A small encoder-decoder audio transcriber, trained from scratch: 74.5 epochs.
Rows from block 2 of the audio encoder of a small encoder-decoder audio transcriber, named by matrix and row number. Rows with one number belong to one neuron. Each number is 128 + 32 x the weight over its row's rms, rounded and kept within 0 to 255. All counts start at 0. Numbers have three digits each. After the name is the row's rms in percent of the matrix's.
After each neuron's rows are labels from the 100 clips, of 14976, where the neuron reaches its largest size: "loudest" is the band of the loudest frequency at the time of the peak; "responds to" is what is common among them. Only what is clearly more common there than usual is listed. The data: read English sentences (LibriTTS-R). In brackets: how many of the 100, against the usual share in percent.
# u: gMLP up (value half) (encoder.blocks.2.mixer.u.weight, 384x192), inputs 0-191
# v: gMLP up (gate half) (encoder.blocks.2.mixer.v.weight, 384x192), inputs 0-191
# out: gMLP down (encoder.blocks.2.mixer.out.weight, 192x384, transposed), outputs 0-191

u.164 106:047135104220105186112135133123147126110185164098029095135085123083081177137171111090141119132141145102166124121152157166140122126130124149114146146127137130060147173071159129153086134104161085212146111111110142111075140089129192102161173119167155118183144131075096054114179108149078156123099141137116133059074147104132127110106141110134112097143123089081114146093175145127083103182114111163124104101091142093157131171122175144164102099168120111128095113142139102159056161133162168055139124126193146116146136143157093158136160122093140110090153150195145110111114139128152120138
v.164 102:156185148103117100136070153127124120157127132143124145134104132137106141126130090100167135115159182110164200131062125117109093132145132097179124124179158165128051176132158090125140017078141131173169120096123117082117141125124084195110152112120174188127110099108091161142153114066105157113073110103132193098140148095118112182126085125132154120158138122092095164171076134107097137120132121149147156118123118230106110138132155081125089092101077132121165096130203124080095126083106172103110199150109170138103093156156109119138159120147166196088099110153174131134177113089111141156
out.164 105:130160127128156156085172143118119151112098147082081146116140114098172146171069097143131133151112124157113122165086099219156112149159136178114162153104138131120150125151122108112100119128104093184103138073103117078126185068155150105109134091088131106213083106157096124174115139107140123155221082143104144112165110233111124155135130110090143184134155069160089162103137146074122170042160109104167101161141116161095147172162154104102138141088155081102158116049136140145136133108111084145127108120159067146129117173065124065118173146140128169181113079111120116133114108152140127132
loudest: 4000 to 8000 Hz (73 vs 5.5)
responds to: voice: female (83 vs 52.3)

u.218 109:104147115082189160097163151075110115097104146158094162179105170116111142154163110117136132098136114182133092140048122104136133119119103080095125114186096192167118045085099101145127103084097140137185133130124158139112111112121151141147060143156061136116096083175154122132055195103140172162133103149085183126125147154180124155148117178095096126158143130094148108115128114163099128145158168089061110153101071130172136099145145100174127151121120151121137114176167100034159135151137108126112174154136096128108098154173165167133129098151101230067126114125134140163082177134133104116
v.218 114:117142093097133129129082077125132131160084081152151211069124109123176182140101141130140120099093179210131123104149108188061128091126103126114182091093130090143102187123164176133103116142118131153131100112196104121155155063149133135139146125092135146119074124103101119092109141123065063135127126189187160094163106157092146087135136101132077155158144123116137122127118144121185105114154196085182110162110141138140170125156092123145160133150175130157110225109097131106145128131108166073101067097167143113076160113081118192136145137129085096150129072069141128145148146185116099120
out.218 114:115122109177151171122108168136120128079185067112110060092133128143087156129061113146118143185116171132112152108102147120127128143178114105124116091133047137060177151171157117141114122165136141150101130098091109150117131163129140096163116096136109131159132123093110115143158149169189165099085091151113203089164096114131138108132117116159127157140120092114080146147109074141080088165152114169088147136165194198144095086118232122120119099093186086127102131146082145145078123144146110131083135085163124134109059131109109116166160163093166175195135104119143224116132091081120125112
loudest: 4000 to 8000 Hz (72 vs 5.5)
responds to: voice: female (89 vs 52.3)

u.256 104:069143193090120140102101081117151144144105131110121119119101097130126102140120084175191126136157188082151097131153119106132052113072161096113057143082109097161147157126086100154163092147133125115148138128167128168126106172065078083147150112138144191107125111081131130136159113191138140122125171121124160160105104142137111162152159122132135154117117169166186099075052132129106111195151121163146106159147145099085079102170099104115062183110062129161134148130095139187073103135113153124180121117062200155131095101149169144159166151170101102169166110148161117162104086121076106167
v.256 106:144149112063129114130119065184157105095109127113129168061155120114148161102139077134124179135092095153147120128103129132108098169106210168140091145125027142133101121096150127180110099072141154145138072069166169165079065107059049128179176150128139180117156150094137106086143094120123087124197148144129141111105167109186128132095149183097144110107101144181128150147112140137141163149128139116162118171161133138100122138135129090132099100113096106132081125156083120105082131090170154152157123152162142116111134135126151186150131114137204114112146136102180186058139130045145165129
out.256 098:106126135112102128126105144143099168139106166109157155129174129128203167156064128144201124167129097105152159085034061113126136131149131083147122138128142148087050155152103140179152186132156151193103119144170154136136109103114123153106129145199127148098164149099088111175093085179115083120101096157172156118092050138119122082113150136081165157088105115126110161176096129128174094146131114128130136152160179114120145066110176128106162126149092158097106087123122122143166173117128102104172175122181125098131095114086141146139056085130162100158128075070115121049092127134195128101
loudest: 500 to 1000 Hz (59 vs 6.8)
responds to: voice: male (74 vs 47.7)

u.296 097:154077116130129114112110108147129162010122201178135127109106119085191106143053086090153166158118110141104137156127126139111099100113099145107169125138116166161121117117112134115145114149182156142122170107129107150135077123114130131106154109137116173133110111157136141115110106163153032113132097089164151184153144173095180115101175094158124156156064144091095097138100118141085110124171143130070066094086153108179147109112165107123142157121120171057141189125137102126172158103137133100085147202145144124142153092088242148095181125152108167116167160157082093082151107128143118109
v.296 090:109067096163129128095175129093124141112141119156183186147165101103143149091120108082129197158113156163154170106103157133169123111120115184097086096095090148143119110120131131084131082116092187094119145099111122155075113139129187124140114065156124197062187105174148137146161126123080144143172169123127149187108147108147102126119136098114084150157163132148134042100106138155098118097158168219108079131109127084119104161098068152102116138129079138082122135134145129110134150113142160102067141096097168126085147087075180142108108103171078134189107145141093176163151132130164210095
out.296 099:235134130183154142136120074165130141137149055091152149164181116092116116124138139109108172093138182137097114114120096172090169110158115183103093101160110132109159134088064114195117148124137129134123156120130175137142112127105132108112133116164160093147144095172088163167142128096161152060129141191087086092068148151115140129116094170071112094172131148154167151164106111099077154129158104173122139062145142101069169075129149120137146164113090156134084078124132126148097170119168077113089145079159100101107145133093170099130087109198142127136147135074155133105174053131133115199
loudest: 500 to 1000 Hz (43 vs 6.8)
responds to: voice: male (84 vs 47.7); the word "one" (36 vs 4.6)

u.282 100:094098175135131114152151133121166143122124142156120115100121182125149160105152176098121120154124140136160129103051151095170102218096139182111129069153096146115202115151119089190095065071145092117103143136118108096124146095110129131134117132112142152060121110182185119184109105101168074108140113103152133150142146078137110134129180122126117109085120065133136091090127204094149131079060122104162114134157186161053140142178086143087111097144131146175075072139141125089127162210168117154154154115151108154125084134097112134176104157145144133111132117122115130129123101144059179210
v.282 087:147149107119126104180086116186124131092137048129092104149138066213152159179142144099133125135085147173144067210168081122159155163075133138156173119080115109088137085162111141134119127097154096169141128100147156132116099180114130090146120145104136063141145059147127117095112096104156132080121187166079143156169164130116092144109222120078134123117157112124110191147119186137140078073143075171183117094174123089116108095138155118153106118132126099193103147125115116128094158058080093153121129135128115124144167154142102154164149116074116093131120133146084168170164135092115099171
out.282 094:143075104089168116147120173105102100134139142166140116140061140103118086130188120079151147144130105096164118149173133156084111189093126079130164147138114103123100165108139141122147113120152169137110154132161122164055150147135082092166162100066125123200162103110133136158133113108058144193145123165098112149184144111082177089153144175138176133158064127122145118160127059148096101132107127187191134100107106124098082151150055151126079119184074116178122150168143166124097119112087111075094173116147091133130144129104110116048139147094188114075114132147175179097108120171173162109
loudest: 500 to 1000 Hz (46 vs 6.8)
responds to: voice: female (94 vs 52.3)

u.312 093:079109098124148142126100147065106156102182097138107073197112033102160079146119170111134179139103133133138147102160150163126131121097106077177146185168135192161171145138156054168162093137089112136138138142197156078152148125174153149087148116134159101148159101146148113136089082158173072135127079082103136097092159113121092136110146183076135163106085128089108154115104165136111199180093155123111086115110089143103140134128120077176120148144152156098114126083118108105180075113144121167080109169140159117104147156126077106122153129169086117107113126086112130198108185138179110169
v.312 103:106076156103115184122186106148051082157160102107093124102155144116143129103073073161145098100158081135107128160148124201153132145192098119129169142134077081159120079208149129157090154171140185170134139131142076155125167141114129165088118145139074083145094165123125074099122117126161137165110074185113117152154107115142168097147154113131163134096161110096085152114153151189153081130142116166135061143128139213105150099132134179115122131143083128092132111128117081156156164166125142137115076168154159106095091155069073060132147064103168101127116108125112153140151092112120180087
out.312 102:191122153118125172168102113178157145143158083144142071145156094153105118127177089103195146130146159097141153117109145096126094180165086110141120109119149099102152152112130160120125170103121130064136103145130152132159092108104163147103105183071115160110137143093136118092105171176112117132145103129072159087116138140084050160136136127207084105195132142208138146142108134130183141091094083120069137118082130084149164082178118124167099114095125113184168112122105176102159042141113090150086143101102132062145088145113125195181145170074102186115145140111165160142083139114144084142
loudest: 4000 to 8000 Hz (34 vs 5.5)
responds to: voice: female (88 vs 52.3)

u.130 100:175139086119159146162152134138134117161142166084157167156107103142131125165091130149103135121154150087154161119085107161142109200076077140125117082118118141076184107112152116135130127106126114140081120121103119121123100177100141210114091104090159091071180123113164205211102138138136121100111113178101138167176122082129140185158128130121154099117132101159138026126141155083153161114109147155094136107177140144109134127081114098134091115131169097121101015178137089138115077177135106098094143147107172107161122095136168170158161137123145086078089048186133129092101106156119150165
v.130 088:105103101055154056161154178051144126186113147091138182119116134114162170100178136123066121145116117141166130151146066137155187069066153100180176071120150100150142120130105123083180105137113116115153104124119107123149124146140068148154092145175137125140123089164089115112114081171169140091118114171088171118139126123142157167094130071107094168104090120141149138104133133132175085163129131114152097156173128105176118134168142147136136076126171108149096198093100168170155146085135137136173096118117087217177161104125140087106110141098059091154127077111142154097172135122055133123
out.130 098:123093155088124121177129121108147095146188177099094179181089165134177093149185083057169160169167121116149101184158132142090158104144124187126079132099175103138109166128134141167124137103158115117113170153157145110075101052155066137117160094155131133104150113155064180165186164133132100134087103175124105153117132134116127117147116113151167123137093138103120174125114122131145113135150172158183065143104103101118103155132030140065189107145149112102113186080139139204155089123136119105102146052119106132131096158099084064138102114108129148134091099140130104095149151173067147125
loudest: 500 to 1000 Hz (64 vs 6.8)
responds to: voice: female (89 vs 52.3)

u.97 099:133152117121136134161131068118139129149104152143086152113154142108117107172164158127167131072150157117177125101119130132132124099191115155190102129182128092131163076144089077054121102102154122119114114134150149139083130077104105103221147157085105108099134101125134146126136147171166161135130171123192144137106129159118180126142101116085132095087147205126132232134104125140088103206160120117106080111161145179073067135113103137174145122144089139098106157176113145122118085145117144120135155119135087106117129113196098128176140105121084089124024115156110160156096067055094105168
v.97 114:164113098135104196152102131133151161117168127091099126135103125097131101134102144098165122129181095136136110088113162109161155103154096049120106167143115082116170150092081117126077106137109106175136162152121160088156175135145092146060134068104134093097145164132176140136100152118141079126153150132155123153121101121195113088142168145180199151141172170079186097121139117132096101053173138184112152167123111142145105136163138093141159153124113130055178152166140116105136162077110140119124100126133098091106135065113086084195165058132155082122083111091145110160104176104200144209
out.97 112:139111123133095153124168136144143142168137159139178130113120130149150098113063122111086182107141147153132087106143113136078150108148092191089092123144114124077142140079169140155128162109100125160131161200090129120141071192097185156117101121172108159173097086083102094112126073164089134079150088149153093162151125138145114158076082102132147163115071067093123112150145078146122128139078120151129146176185106088129197141140134133123182074117160104138091122119116112188111114079152106179184146110144126132155150175084054172118092115095172119132145172076127141110122064193171126201
loudest: 500 to 1000 Hz (47 vs 6.8)
responds to: voice: female (95 vs 52.3)

u.72 082:070157149111042108123117057213171103162155108106160154128125129101112104116166122134145144171112115072141092097128125142191110125122160185126094145142165107143134097150125097126098125109140119098103159142096122166066106185103070120120114120129171190113116129119162110108165154158122154165105173153087101163129175150126164129123070159164210159108149125146130113123122119098123102083133113118144090150080158197153109129078144162138137146202145091074116138163106110088154104143090178189116166133135132104100165155115080075178044147134110157142136125133132094094095101194079161062
v.72 104:139140143144161086137115174170154070175160121155131165131102107096132092102135200070102095143114103140094084185103121102167105094131156122144137183158204116127125121133098165116136141130156130135092156136099131119101097157137145138117149046070088130105068157087183145124174154107121144116181111129146091074120117081156115172174127148209141118134125132115129184129134101140136117134128116142100130125081152087124151103192132202148128174153165111186105093172094084093085143145118129196087072141177182136095085110113100141101121107133133151135138095115084171159105076223088072126
out.72 088:113169155186155152103144087146116096153117126163084093160151150143114095127167110067121142083152119159096051135173095077141127137149141116087137146158098153158074132071143086111129168098154171141135134139184097115164141121137106090104115078111155139169113112105059125179151041150134124174104116105112110101089100145141143121150162109159164194185167137102136096121107111102125106092101177135102117133153208082111099126183100137098183085076160118124134065103112161155092120136131121155141165093129121209113134126151094060090142189156155191117105105172109092176094175154113170111
loudest: 250 to 500 Hz (62 vs 14.2)
responds to: voice: male (84 vs 47.7)

u.323 077:129206118154116123087129131171129149088121151067119094175132135146078124164151082088103156133108159130095161167118139098162129128116097086103137142187092128187102123152116135125118119156121132071133129101127174134120098141085144098111161102109195171090182136125095135199134107100145088132157158160139119151110105072180146182151160113169127126157140116169139096105140191135102175145156102132083097111106120133122137053113138098162091192124164130102143153156075168175143133130131162057087113161069148063074101147118199159185134120176117096136068120124080074188099074116091165125
v.323 053:113146150128087145057142127186121131129175125151161103087192072140099098141118109189066176167138130170123123234120122136142074110129112151157108156131120162094131119129116113162132144125158103051099112144110148151107104106088205164110174104121141171134118088149150123112109127118145105115184151170095157119153171086109128124102106106127115167108141215139144153103157137081142100190060121142090110114065157141123127066123147158164145129093190143139121066111091133141086148160125112104131134087091165100127138138086099189125085153054119071150093155123126092179090188121097135165
out.323 063:106113034143206131125126188167114102052151133106102103104131128082081100159170127149149117119123150112138126099118108163126139081095138145134109149075160139136148131111167155082152192073149122089082146101112102179126079068147105157138133096131122140126160058130092153163124142183191116092094185138160113194058180150120141152137155101047159138141095124089160122135146158164169092100175105136147163125110142173125141106109077107125209192088142094100150158156162125097101163134153109171103103097128138117155126102135121119100153143155088190169123143084106131111153097120156067095
loudest: 500 to 1000 Hz (46 vs 6.8)
responds to: voice: female (91 vs 52.3)