config.yaml
model: "encoder-decoder audio transcriber"
dataset: "read English sentences (LibriTTS-R)"
train_examples: 15625
time_shift_ms: 100
n_mels: 40
hop_length: 160
input: "log_mel"
spec_augment: true
win_length: 400
tokenizer: "char"
vocab_size: 32
encoder_arch: "gmlp"
encoder_norm: "layernorm"
encoder_mlp_ratio: 4
encoder_subsampling: 4
encoder_layers: 10
encoder_width: 192
fusion: "cross_attention"
decoder_width: 128
decoder_layers: 7
decoder_norm: "rmsnorm"
decoder_norm_position: "pre"
decoder_activation: "swiglu"
decoder_mlp_ratio: 4
decoder_head_dim: 64
decoder_fused_qkv: true
decoder_bias: "all"
decoder_qk_norm: false
decoder_parallel_block: true
decoder_inner_norm: true
decoder_drop_path: 0.05
decoder_positions: "sincos"
decoder_cross_attention_every: 1
decoder_tie_embeddings: false
residual_init: "zero_last"
optimizer: "muon"
muon_scale: "match_rms_adamw"
lr: 0.0026
momentum: 0.98
nesterov: true
orthogonalizer: "newton_schulz_5"
adamw_lr_other_params: 0.0018
grad_clip: 3.0
ema_decay: 0.99
steps: 9100
batch_size: 128
epochs: 74.5
lr_schedule: "cosine"
final_lr_fraction: 0.05
warmup_steps: 1820
weight_decay: 0.1
adamw_weight_decay_other_params: 0.01
Rows from block 4 of the audio encoder of a small encoder-decoder audio transcriber, named by matrix and row number. Rows with one number belong to one neuron. Each number is 128 + 24 x the weight over its row's rms, rounded and kept within 0 to 255. All counts start at 0. After the name is the row's rms in percent of the matrix's.
Before each neuron's rows are labels from the 100 clips, of 14976, where the neuron reaches its largest size: "responds to" is what is common among them. Only what is clearly more common there than usual is listed. The data: read English sentences (LibriTTS-R). In brackets: how many of the 100.
# u: gMLP up (value half) (encoder.blocks.4.mixer.u.weight, 384x192), inputs 64-127
# v: gMLP up (gate half) (encoder.blocks.4.mixer.v.weight, 384x192), inputs 64-127
# out: gMLP down (encoder.blocks.4.mixer.out.weight, 192x384, transposed), outputs 64-127

responds to: voice: female (79)
u.331 096 [ 94 123 106 128 114 140 151 132  67 141  87 117 191 123 133 147 110 172 169 119 159 106 107 104 115 140 143 171 146 102 152 145 117 113 108 132 173 138 123 118 132 108 111 137 142 111 116  96 155 136 112 142 167 106 151 157 120 128 128 155 143 124 104 126]
v.331 088 [142 172  92 140 141 164 157 122 120 128 123 116 181 140 185 149 172 135 157 142 139 128 139 124 130 159 125 131 133  97 142 167 125 114 112 114 145 137 132 103 132 133  94 133 150 133 118  92 149 125  85 139 149 137 124  97 111 124 130 154 142 111  94 137]
out.331 098 [123 127 169 147 138 136 161 166 124 122 109 191 116 158 142 143 121 108 130 112  98 141 138  77 150  93 111 142 167 121 157 130 118 142 144 142 118 122 124 124 131 136 107 169 139 118  94 127 116 139  89 142 112 123 138 136 176 113 138 149 177 133 127  77]

responds to: the word "one" (29)
u.210 117 [126 151 133  99 151 150 100 127 164 129 164 127 118 138 131 109 118 191 175 129 146 144 135 119  96 107 163 143  93 180  79 130 123 157 155  81 145 122 125 116 104 129 104 119 104 154 151 137 101 155 119 150 153 126 157 128 107 140 109  98 113 165 126 128]
v.210 121 [ 68  89 131 126 136 177 116 125 125 116 143 152 156 153 119 150 140 111 173 168  98 147 143 105 144 139 151  76 162 113 126  88 131 119 121 136 179 107 149 112 133 102 157 136 122 136 149 134 150  95 129 147 139 110  77 148 123 172 111 105 119 122 118 121]
out.210 118 [ 81 161  74 158 138 139 148 129 153 175  87 138 153 147  66 157 133 109 154 136 127 124 102 130 117 116 152 107 156 147 126  89 131  78 129 133 133 127 144 114 142 177 115 163 138 101 182 148 123 152 121 144 131 130 126 114 129 146  96 122 137 132 114 142]

responds to: voice: female (99)
u.250 095 [122 144 154  90  96  66 144 137 146  99 117  97 118 108 146 106 141 143 112 134 108 163  90 141 130 130 118 147 120 146  94 115 122 202 121 122  85  86 109 135 155 107  98 138 140 114 121 180 107 121 129 113 134 118 120  97 136  72 110 138 147 128 157 132]
v.250 093 [157 109 147  91 114 119 134 124 104 159 134 106 133 119 122 181 130 180 140 109 105 110 128 170 147 161 121 110 127  78 126 127 114 109  80 106 131 118 159 137 139 138 143 105 135 155 105  93 130 134 131 149 158  86 149 138 127 116 130 120 122 154 108 119]
out.250 095 [114 150 104 141 145 145 119 107 118 108 131 145 137 178 131 114 113 110 137 161 121 152 144 119  96 110 130 148 167 181  96 158 149 107 105 120 181  99 131 108 173 115 129 120 141  90 123 138 119 154 185 111 160 144 113 178 152 153 129 127 126 120 112 104]

responds to: the word "not" (45)
u.366 101 [122 126 102 112 124 145 127 153 155 131 174 142 127 106 129  94 125 100 130 159 132 121 105 144 122 169 124 114 120 142 167 101 129 177 148 158  87 183 214 145 141 163 100 113  99 142 131 148 105  96 141 129 116 136 105 106 165 154 103 116  53 127 164 123]
v.366 112 [116 146 120 108 145 143 135 132 131 136 131 131  90 121 111 115  87 144 145  99 119 131  96 127 145  90 123 160 117 123 132 111 144  88 157 111 112 118 119 110  89  89  71 121  76 158  98 159 144 136 147 108 108 176 113 122 135 134 135 125 153 143 132 103]
out.366 111 [121  84 135 112 198  86 177  46 104 135 151 137 124 137 138 131 118 153 123 107 140 136 106 114 143 154 116  98  95 123 139 132 163 182 155 135 174 112 161 150 120  94 150 132 110 144 112 140 109  75 109 130 147 140 116 110 103 148 109 109 140 154 119 108]

responds to: voice: female (86)
u.8 084 [104 124 162 134 106 164  96 167 126 149 138 145  61  82 101  91 159  96 165  97 120 162 169 139 105 124 107 125 105 142 137 131 180 106 160 141 118 114 161 127 131 144 156 179 129 132 126 104  88 105 120 108 143 110 140 134 123 105 108 115 154 137 133 121]
v.8 049 [ 98 115 133 160 125 127  95 109 145 114 114 168 125 155 132  89 171  74 161 135 135 130 133  97 178 107 100 108 145 140 134 119 110 111 159 143  93 160 114 133 111 144 132 163 139 141 143 123 116 168 133  90 132 170 151 146 115 107 109 121 111 122 117 135]
out.8 072 [152 121 113  85 113 112 173 100 113 119 135 120 145 155 130 151 112 143 123 130 136  68 113 144  76 130 111 142 140 137 101 123  99  90 105 149 115 105 132 157 106 133 119  96 129 140 143 146 174 159 121 122 106 182 116 142 136 165 168  97 173 126 117 161]

responds to: voice: male (74)
u.62 078 [117 173 164 133 133 139 111 133 109 133 149 133 157 142 164 100 165 130 124 112 103 142  77  93 105 106  88 159 135 131 134 150 123 110 131 144 123 126 132 120 118 147 135 113 107  81 121 118 109 103 145 128 127  79 136 112 131 152 153  96 135 125  97 166]
v.62 046 [120 130 119 175 110 125 200 133 148 180 105 104 117 103 102  89  95 120 194 126  97 115 111 105 157 130  92 157 150 161 139  96 125 103 110 134 124 102 115 124 131 131 151 142 143 133 116  86 133 157 149 108 140 151 143  65 156 142 136 116 114 135  84 169]
out.62 070 [121  88  95 115 151 124 121 128 139  80 147 147 133 152 133 120 100  81 104 150 204 114 142 136 120 162 167 117 132 109 127 129 133 139 141 141 112 115 153 149 131  97 106 150 155 145 160 130 123 169 102  91 130 105  97 160 160 129 163 104 133 112 162  78]

responds to: voice: female (89)
u.168 092 [135  95  91 129 106 112 125 145 125  93 115 125 108 115 125 135 111 129 112 118  90 156 115 128 144 151 169 115  79 135 171 140 113 104  98 170  84 129 118 156  96  89 132 149 117 133 123 125 133 133 106 110 100 105 121 145 164 147 150 106 167 169 123 105]
v.168 112 [142 121 137 111 113 150 103 112 144  79 134 108 133 146 135  88  71 109 135 119 136 180 129 131 119  95 118 114 101 143 138 129 142 120 119  96 130 110 119 124 107 134 108 133 127 106 166 133 133 115 152 112 146 129 151 151 139 127 128 148 193  79 135  65]
out.168 103 [113 109 118 181 114 177 121  96 148 113 118 109 146 131 126  86  99  80 152 139 118 161 148  97 169 125  87 102 130 129 123 123 136  96 111 110 175 118  91 151 156 115 107 102 129 119  98 106 126 161 149 112 159 130 134 128 101 125 136 146 112  87 152  93]

responds to: voice: female (80)
u.383 099 [125 134 107 101 112 125 111 187  92  66 171 175 149 118  86 146 143 114 166 131 138 132 146 129  97 138 149 132 170 106 104 113 163 133 112 105 124  98 104 144  90 143 142 145  89 147 114 147  90 119 183 129 122 142 141 112 137 159 141 107 182  95 106 146]
v.383 068 [154 130 132 106  82 111 123 128  97 123 140 133 107 124 122 165 170 101 161  78 161 131 145 129 114 121 150  96 138 115  71 127 140 110 114 158 125  99 126 126 106 131 106 140 150 193 124 110 123  97 126 135 152 142 104 126 126 141 141 138 100 107 103 122]
out.383 092 [151 110  87 103 109 155 165 131 170 127 137 127 142 165  95 194 155 127 171 116 153  85 112 164  92 125 114 113  93 120 107 123 128 183 172 131 110 122 177 101 101 109 128 160 150 145 162 111 134 104  97 154 132 183 140 126 123  87 101 129  78 123 151 110]

responds to: the word "not" (25)
u.230 065 [151  97  81 135 135 113 110 103 110  98 151 107 132 126 150  98 112 136 130 152 156 153 100 131 138 126 114 117 169 112  88 108  94 154 140 142 126 111 128 162 141 133 152 116 115 122 120 122 169 136 122 152 160  88 163 130 120  97 105  95 131 158 137 150]
v.230 020 [ 94 118 105  88 113  72 151 130 141 119 166 111 133 139  95 145 105 121 117 136 137 107 163 126 180  92 119  99 120 141 103 111 102 173 124 161 142 139 125 158 106 129 151 126 140 120 133 175 152 163 109 117  84 123 107  94 104  96 117 132 136 150 148 193]
out.230 050 [109 127 169 126 131 141 147 147 140  91  93 156 148 105 114  97 146 145 142 119 110 121 135 128 133 123 139 141  92 182 126 150 142 106 128 133 119 130 149  98 130 109 115 129 146 125 153 127 116 119 112 143 167 134 115 162 128 144 113 124 122 174 166 147]

responds to: the word "one" (44)
u.360 116 [132 126 129  91 137 126 181 179 200 155 142 141 113 103 128 101 134 137 130 122  92 124 135  98 104 119 134  91 174 176 144 103 117 102  96 134  97 166 133  99 136 152 127  94 105 123 126 161 127 113 171 108 138 118 125 105 148 132 133 156 101 133 112 146]
v.360 117 [144 137 183 128 113 139 160 127 139 126 115 134  66 108 161  99 150 123 145 140 106 108 131  96 120 109 141 154 119 115 114 112 132 135 158 101 127 192 149  84  96 144 139 102 137  97 160 147  97  97 160  83 145 147 133  84 124 132 133 148  68 125 119 143]
out.360 113 [103 154 121 114 108 157 164 101 122 120 172 121 100 147 118 114 115 123 133 146 116 132 104 136 130 185 137 144  76 103 148 149 156 119 117 109 147 152 129 131 149 131 123 122 185 158 105 103 177 115 139 128 166 112 140 103 150 126 152 110  76 114 140 160]

responds to: voice: female (93)
u.229 098 [ 98 144 108 128 118 140 141 142 175 136 155 156 169 107 103 136  63 168  89 155 130 143 148 199 126 119 121 139 144 121  94  94 136 106 138 108 121  70 125 165 111 180 117 117 134 136 162  99  83 150 123 132 111  88 162 122 168 124 131 201 101  73 104 114]
v.229 102 [136 110  94  91 142 125 148 131  92 117 122 132 109 128 108 151  89 151 120 123 112 127 103 147 111 126 132 137 138 135 148  78 142 129 136 143 113 133 146 127 150 172 131 119 123 133  97 151 102 117 151 135 137  94  98 130 110  95 139 140 134  75 178  83]
out.229 100 [114 113 150 150  97 139 144 101  74  78 166  98 130 113 124 116  96 126 171 157 141 150 173 135 154 154 106 102 112 119 119 157  98 167 103 111 130 131 102 118  93 141 155 130 132 110 121 105 117  78 135 163 146 135 126 119 154 160  97 140 121 151 113 133]

responds to: voice: male (76)
u.49 090 [104  92 114 151 139 149 136 117 123 113 125 145 107 176 115 131 131 159 118 106  87 168 107 151 120 108 141 153 126 169 113 153 108 125 152  95  88 146 137 150 111 131 176  94 125 141  84 146 132  92 101  99 152  81 118 132  69 128 160 107 174 153 137 137]
v.49 084 [146 129 146  94 131 138 143  88 146 150 110 155 128 148 177 139 120 111 137  98 116 153 150  85  75 100 125 146 111 154 144 144 107 108 158 133 107 129 131 107 106 160 115 113  88 127 172 114 166 123 134 155 167 145 125 128  96 131 189 146 141 132 100 122]
out.49 090 [123 129 119 157 119  88 123 117  98 110 123 139 116 107 143 151 154 129 148 132 130 155 128 132 149 137 104 121 101  97 151 142 133 107 119 139 181  78 119 166 125 112 123 108  89 179 180 141  94 165 110 107 132 122  94  98 131 159 128 106 129 143 131 102]

responds to: voice: female (88)
u.233 110 [128 118 124  88 133 144 100 132 140  74  98 115 116 141 129 141 107  90 111 110 147 181 149 135 168 107 133 100 122 126 132 133 119 131 102 169 160 123 159 139 133 133 132 122 135 107 136 160 144 131 107 158 110 110 128 134 120 110 104 107 144  94 121 165]
v.233 109 [161  92  94 140 112 111 177 119 170  91  80  78  86 101 123 172 122 123 151 116 142 134 134 135 111  87 138 139 115 120 128 144  86 130 125 120 157 138 142 136 133 129 117 106 100  86 148 145 103 100 131 123 121 159 109 143 133 132 153 134 141 134 138 137]
out.233 115 [177 111  86 142 137 118 162 114 168 110 125 140 161 103 127  90  89  98 158 107 131 170 102 138 107 134  89 163 175 110 105 151  97 113 141 111  94 140 143  92 149 132 130  84 108 128 120  96 123 122  91 108 159 109 110 124 141 137 136 128 156 171 137 104]

responds to: the word "his" (43); the word "is" (29)
u.122 117 [112 160 121 134  74 132 120 108 133 147  94 135 144 111  73 130 122 149 131 117  63 123 125 114 145 142 160 117 133 135 133 119  89 152 164 133 143  86 136 179 118 119 135  87 154 135 133 164 120 102 124 155 193 137 142 106 127 159 119 103 160 121  79 112]
v.122 116 [ 90 111 151 109  81 154 127 105 145 140 113 124 128 153  75 100 158  79 122 110 137  91 155 114 137 170 135 114 161 127 155 138 110 132 133 139 169 136 148 144 152 123 145 174 116 112 119  98 133 117 114 151 148 138 147 119 140 154 115 100 155 105  87 144]
out.122 126 [120 175 104 104 104 141 136 103 114 119  89  99 128 160 111 121 120  92 122 118 181 110 119 108 125 162 128 113 138 109 163 131 112 138 151 111 143 144 170 111 187 122 133  93 125 106 156 136 134 143 147 169 124 120 103 129 134  96 137 177 121 136 112 112]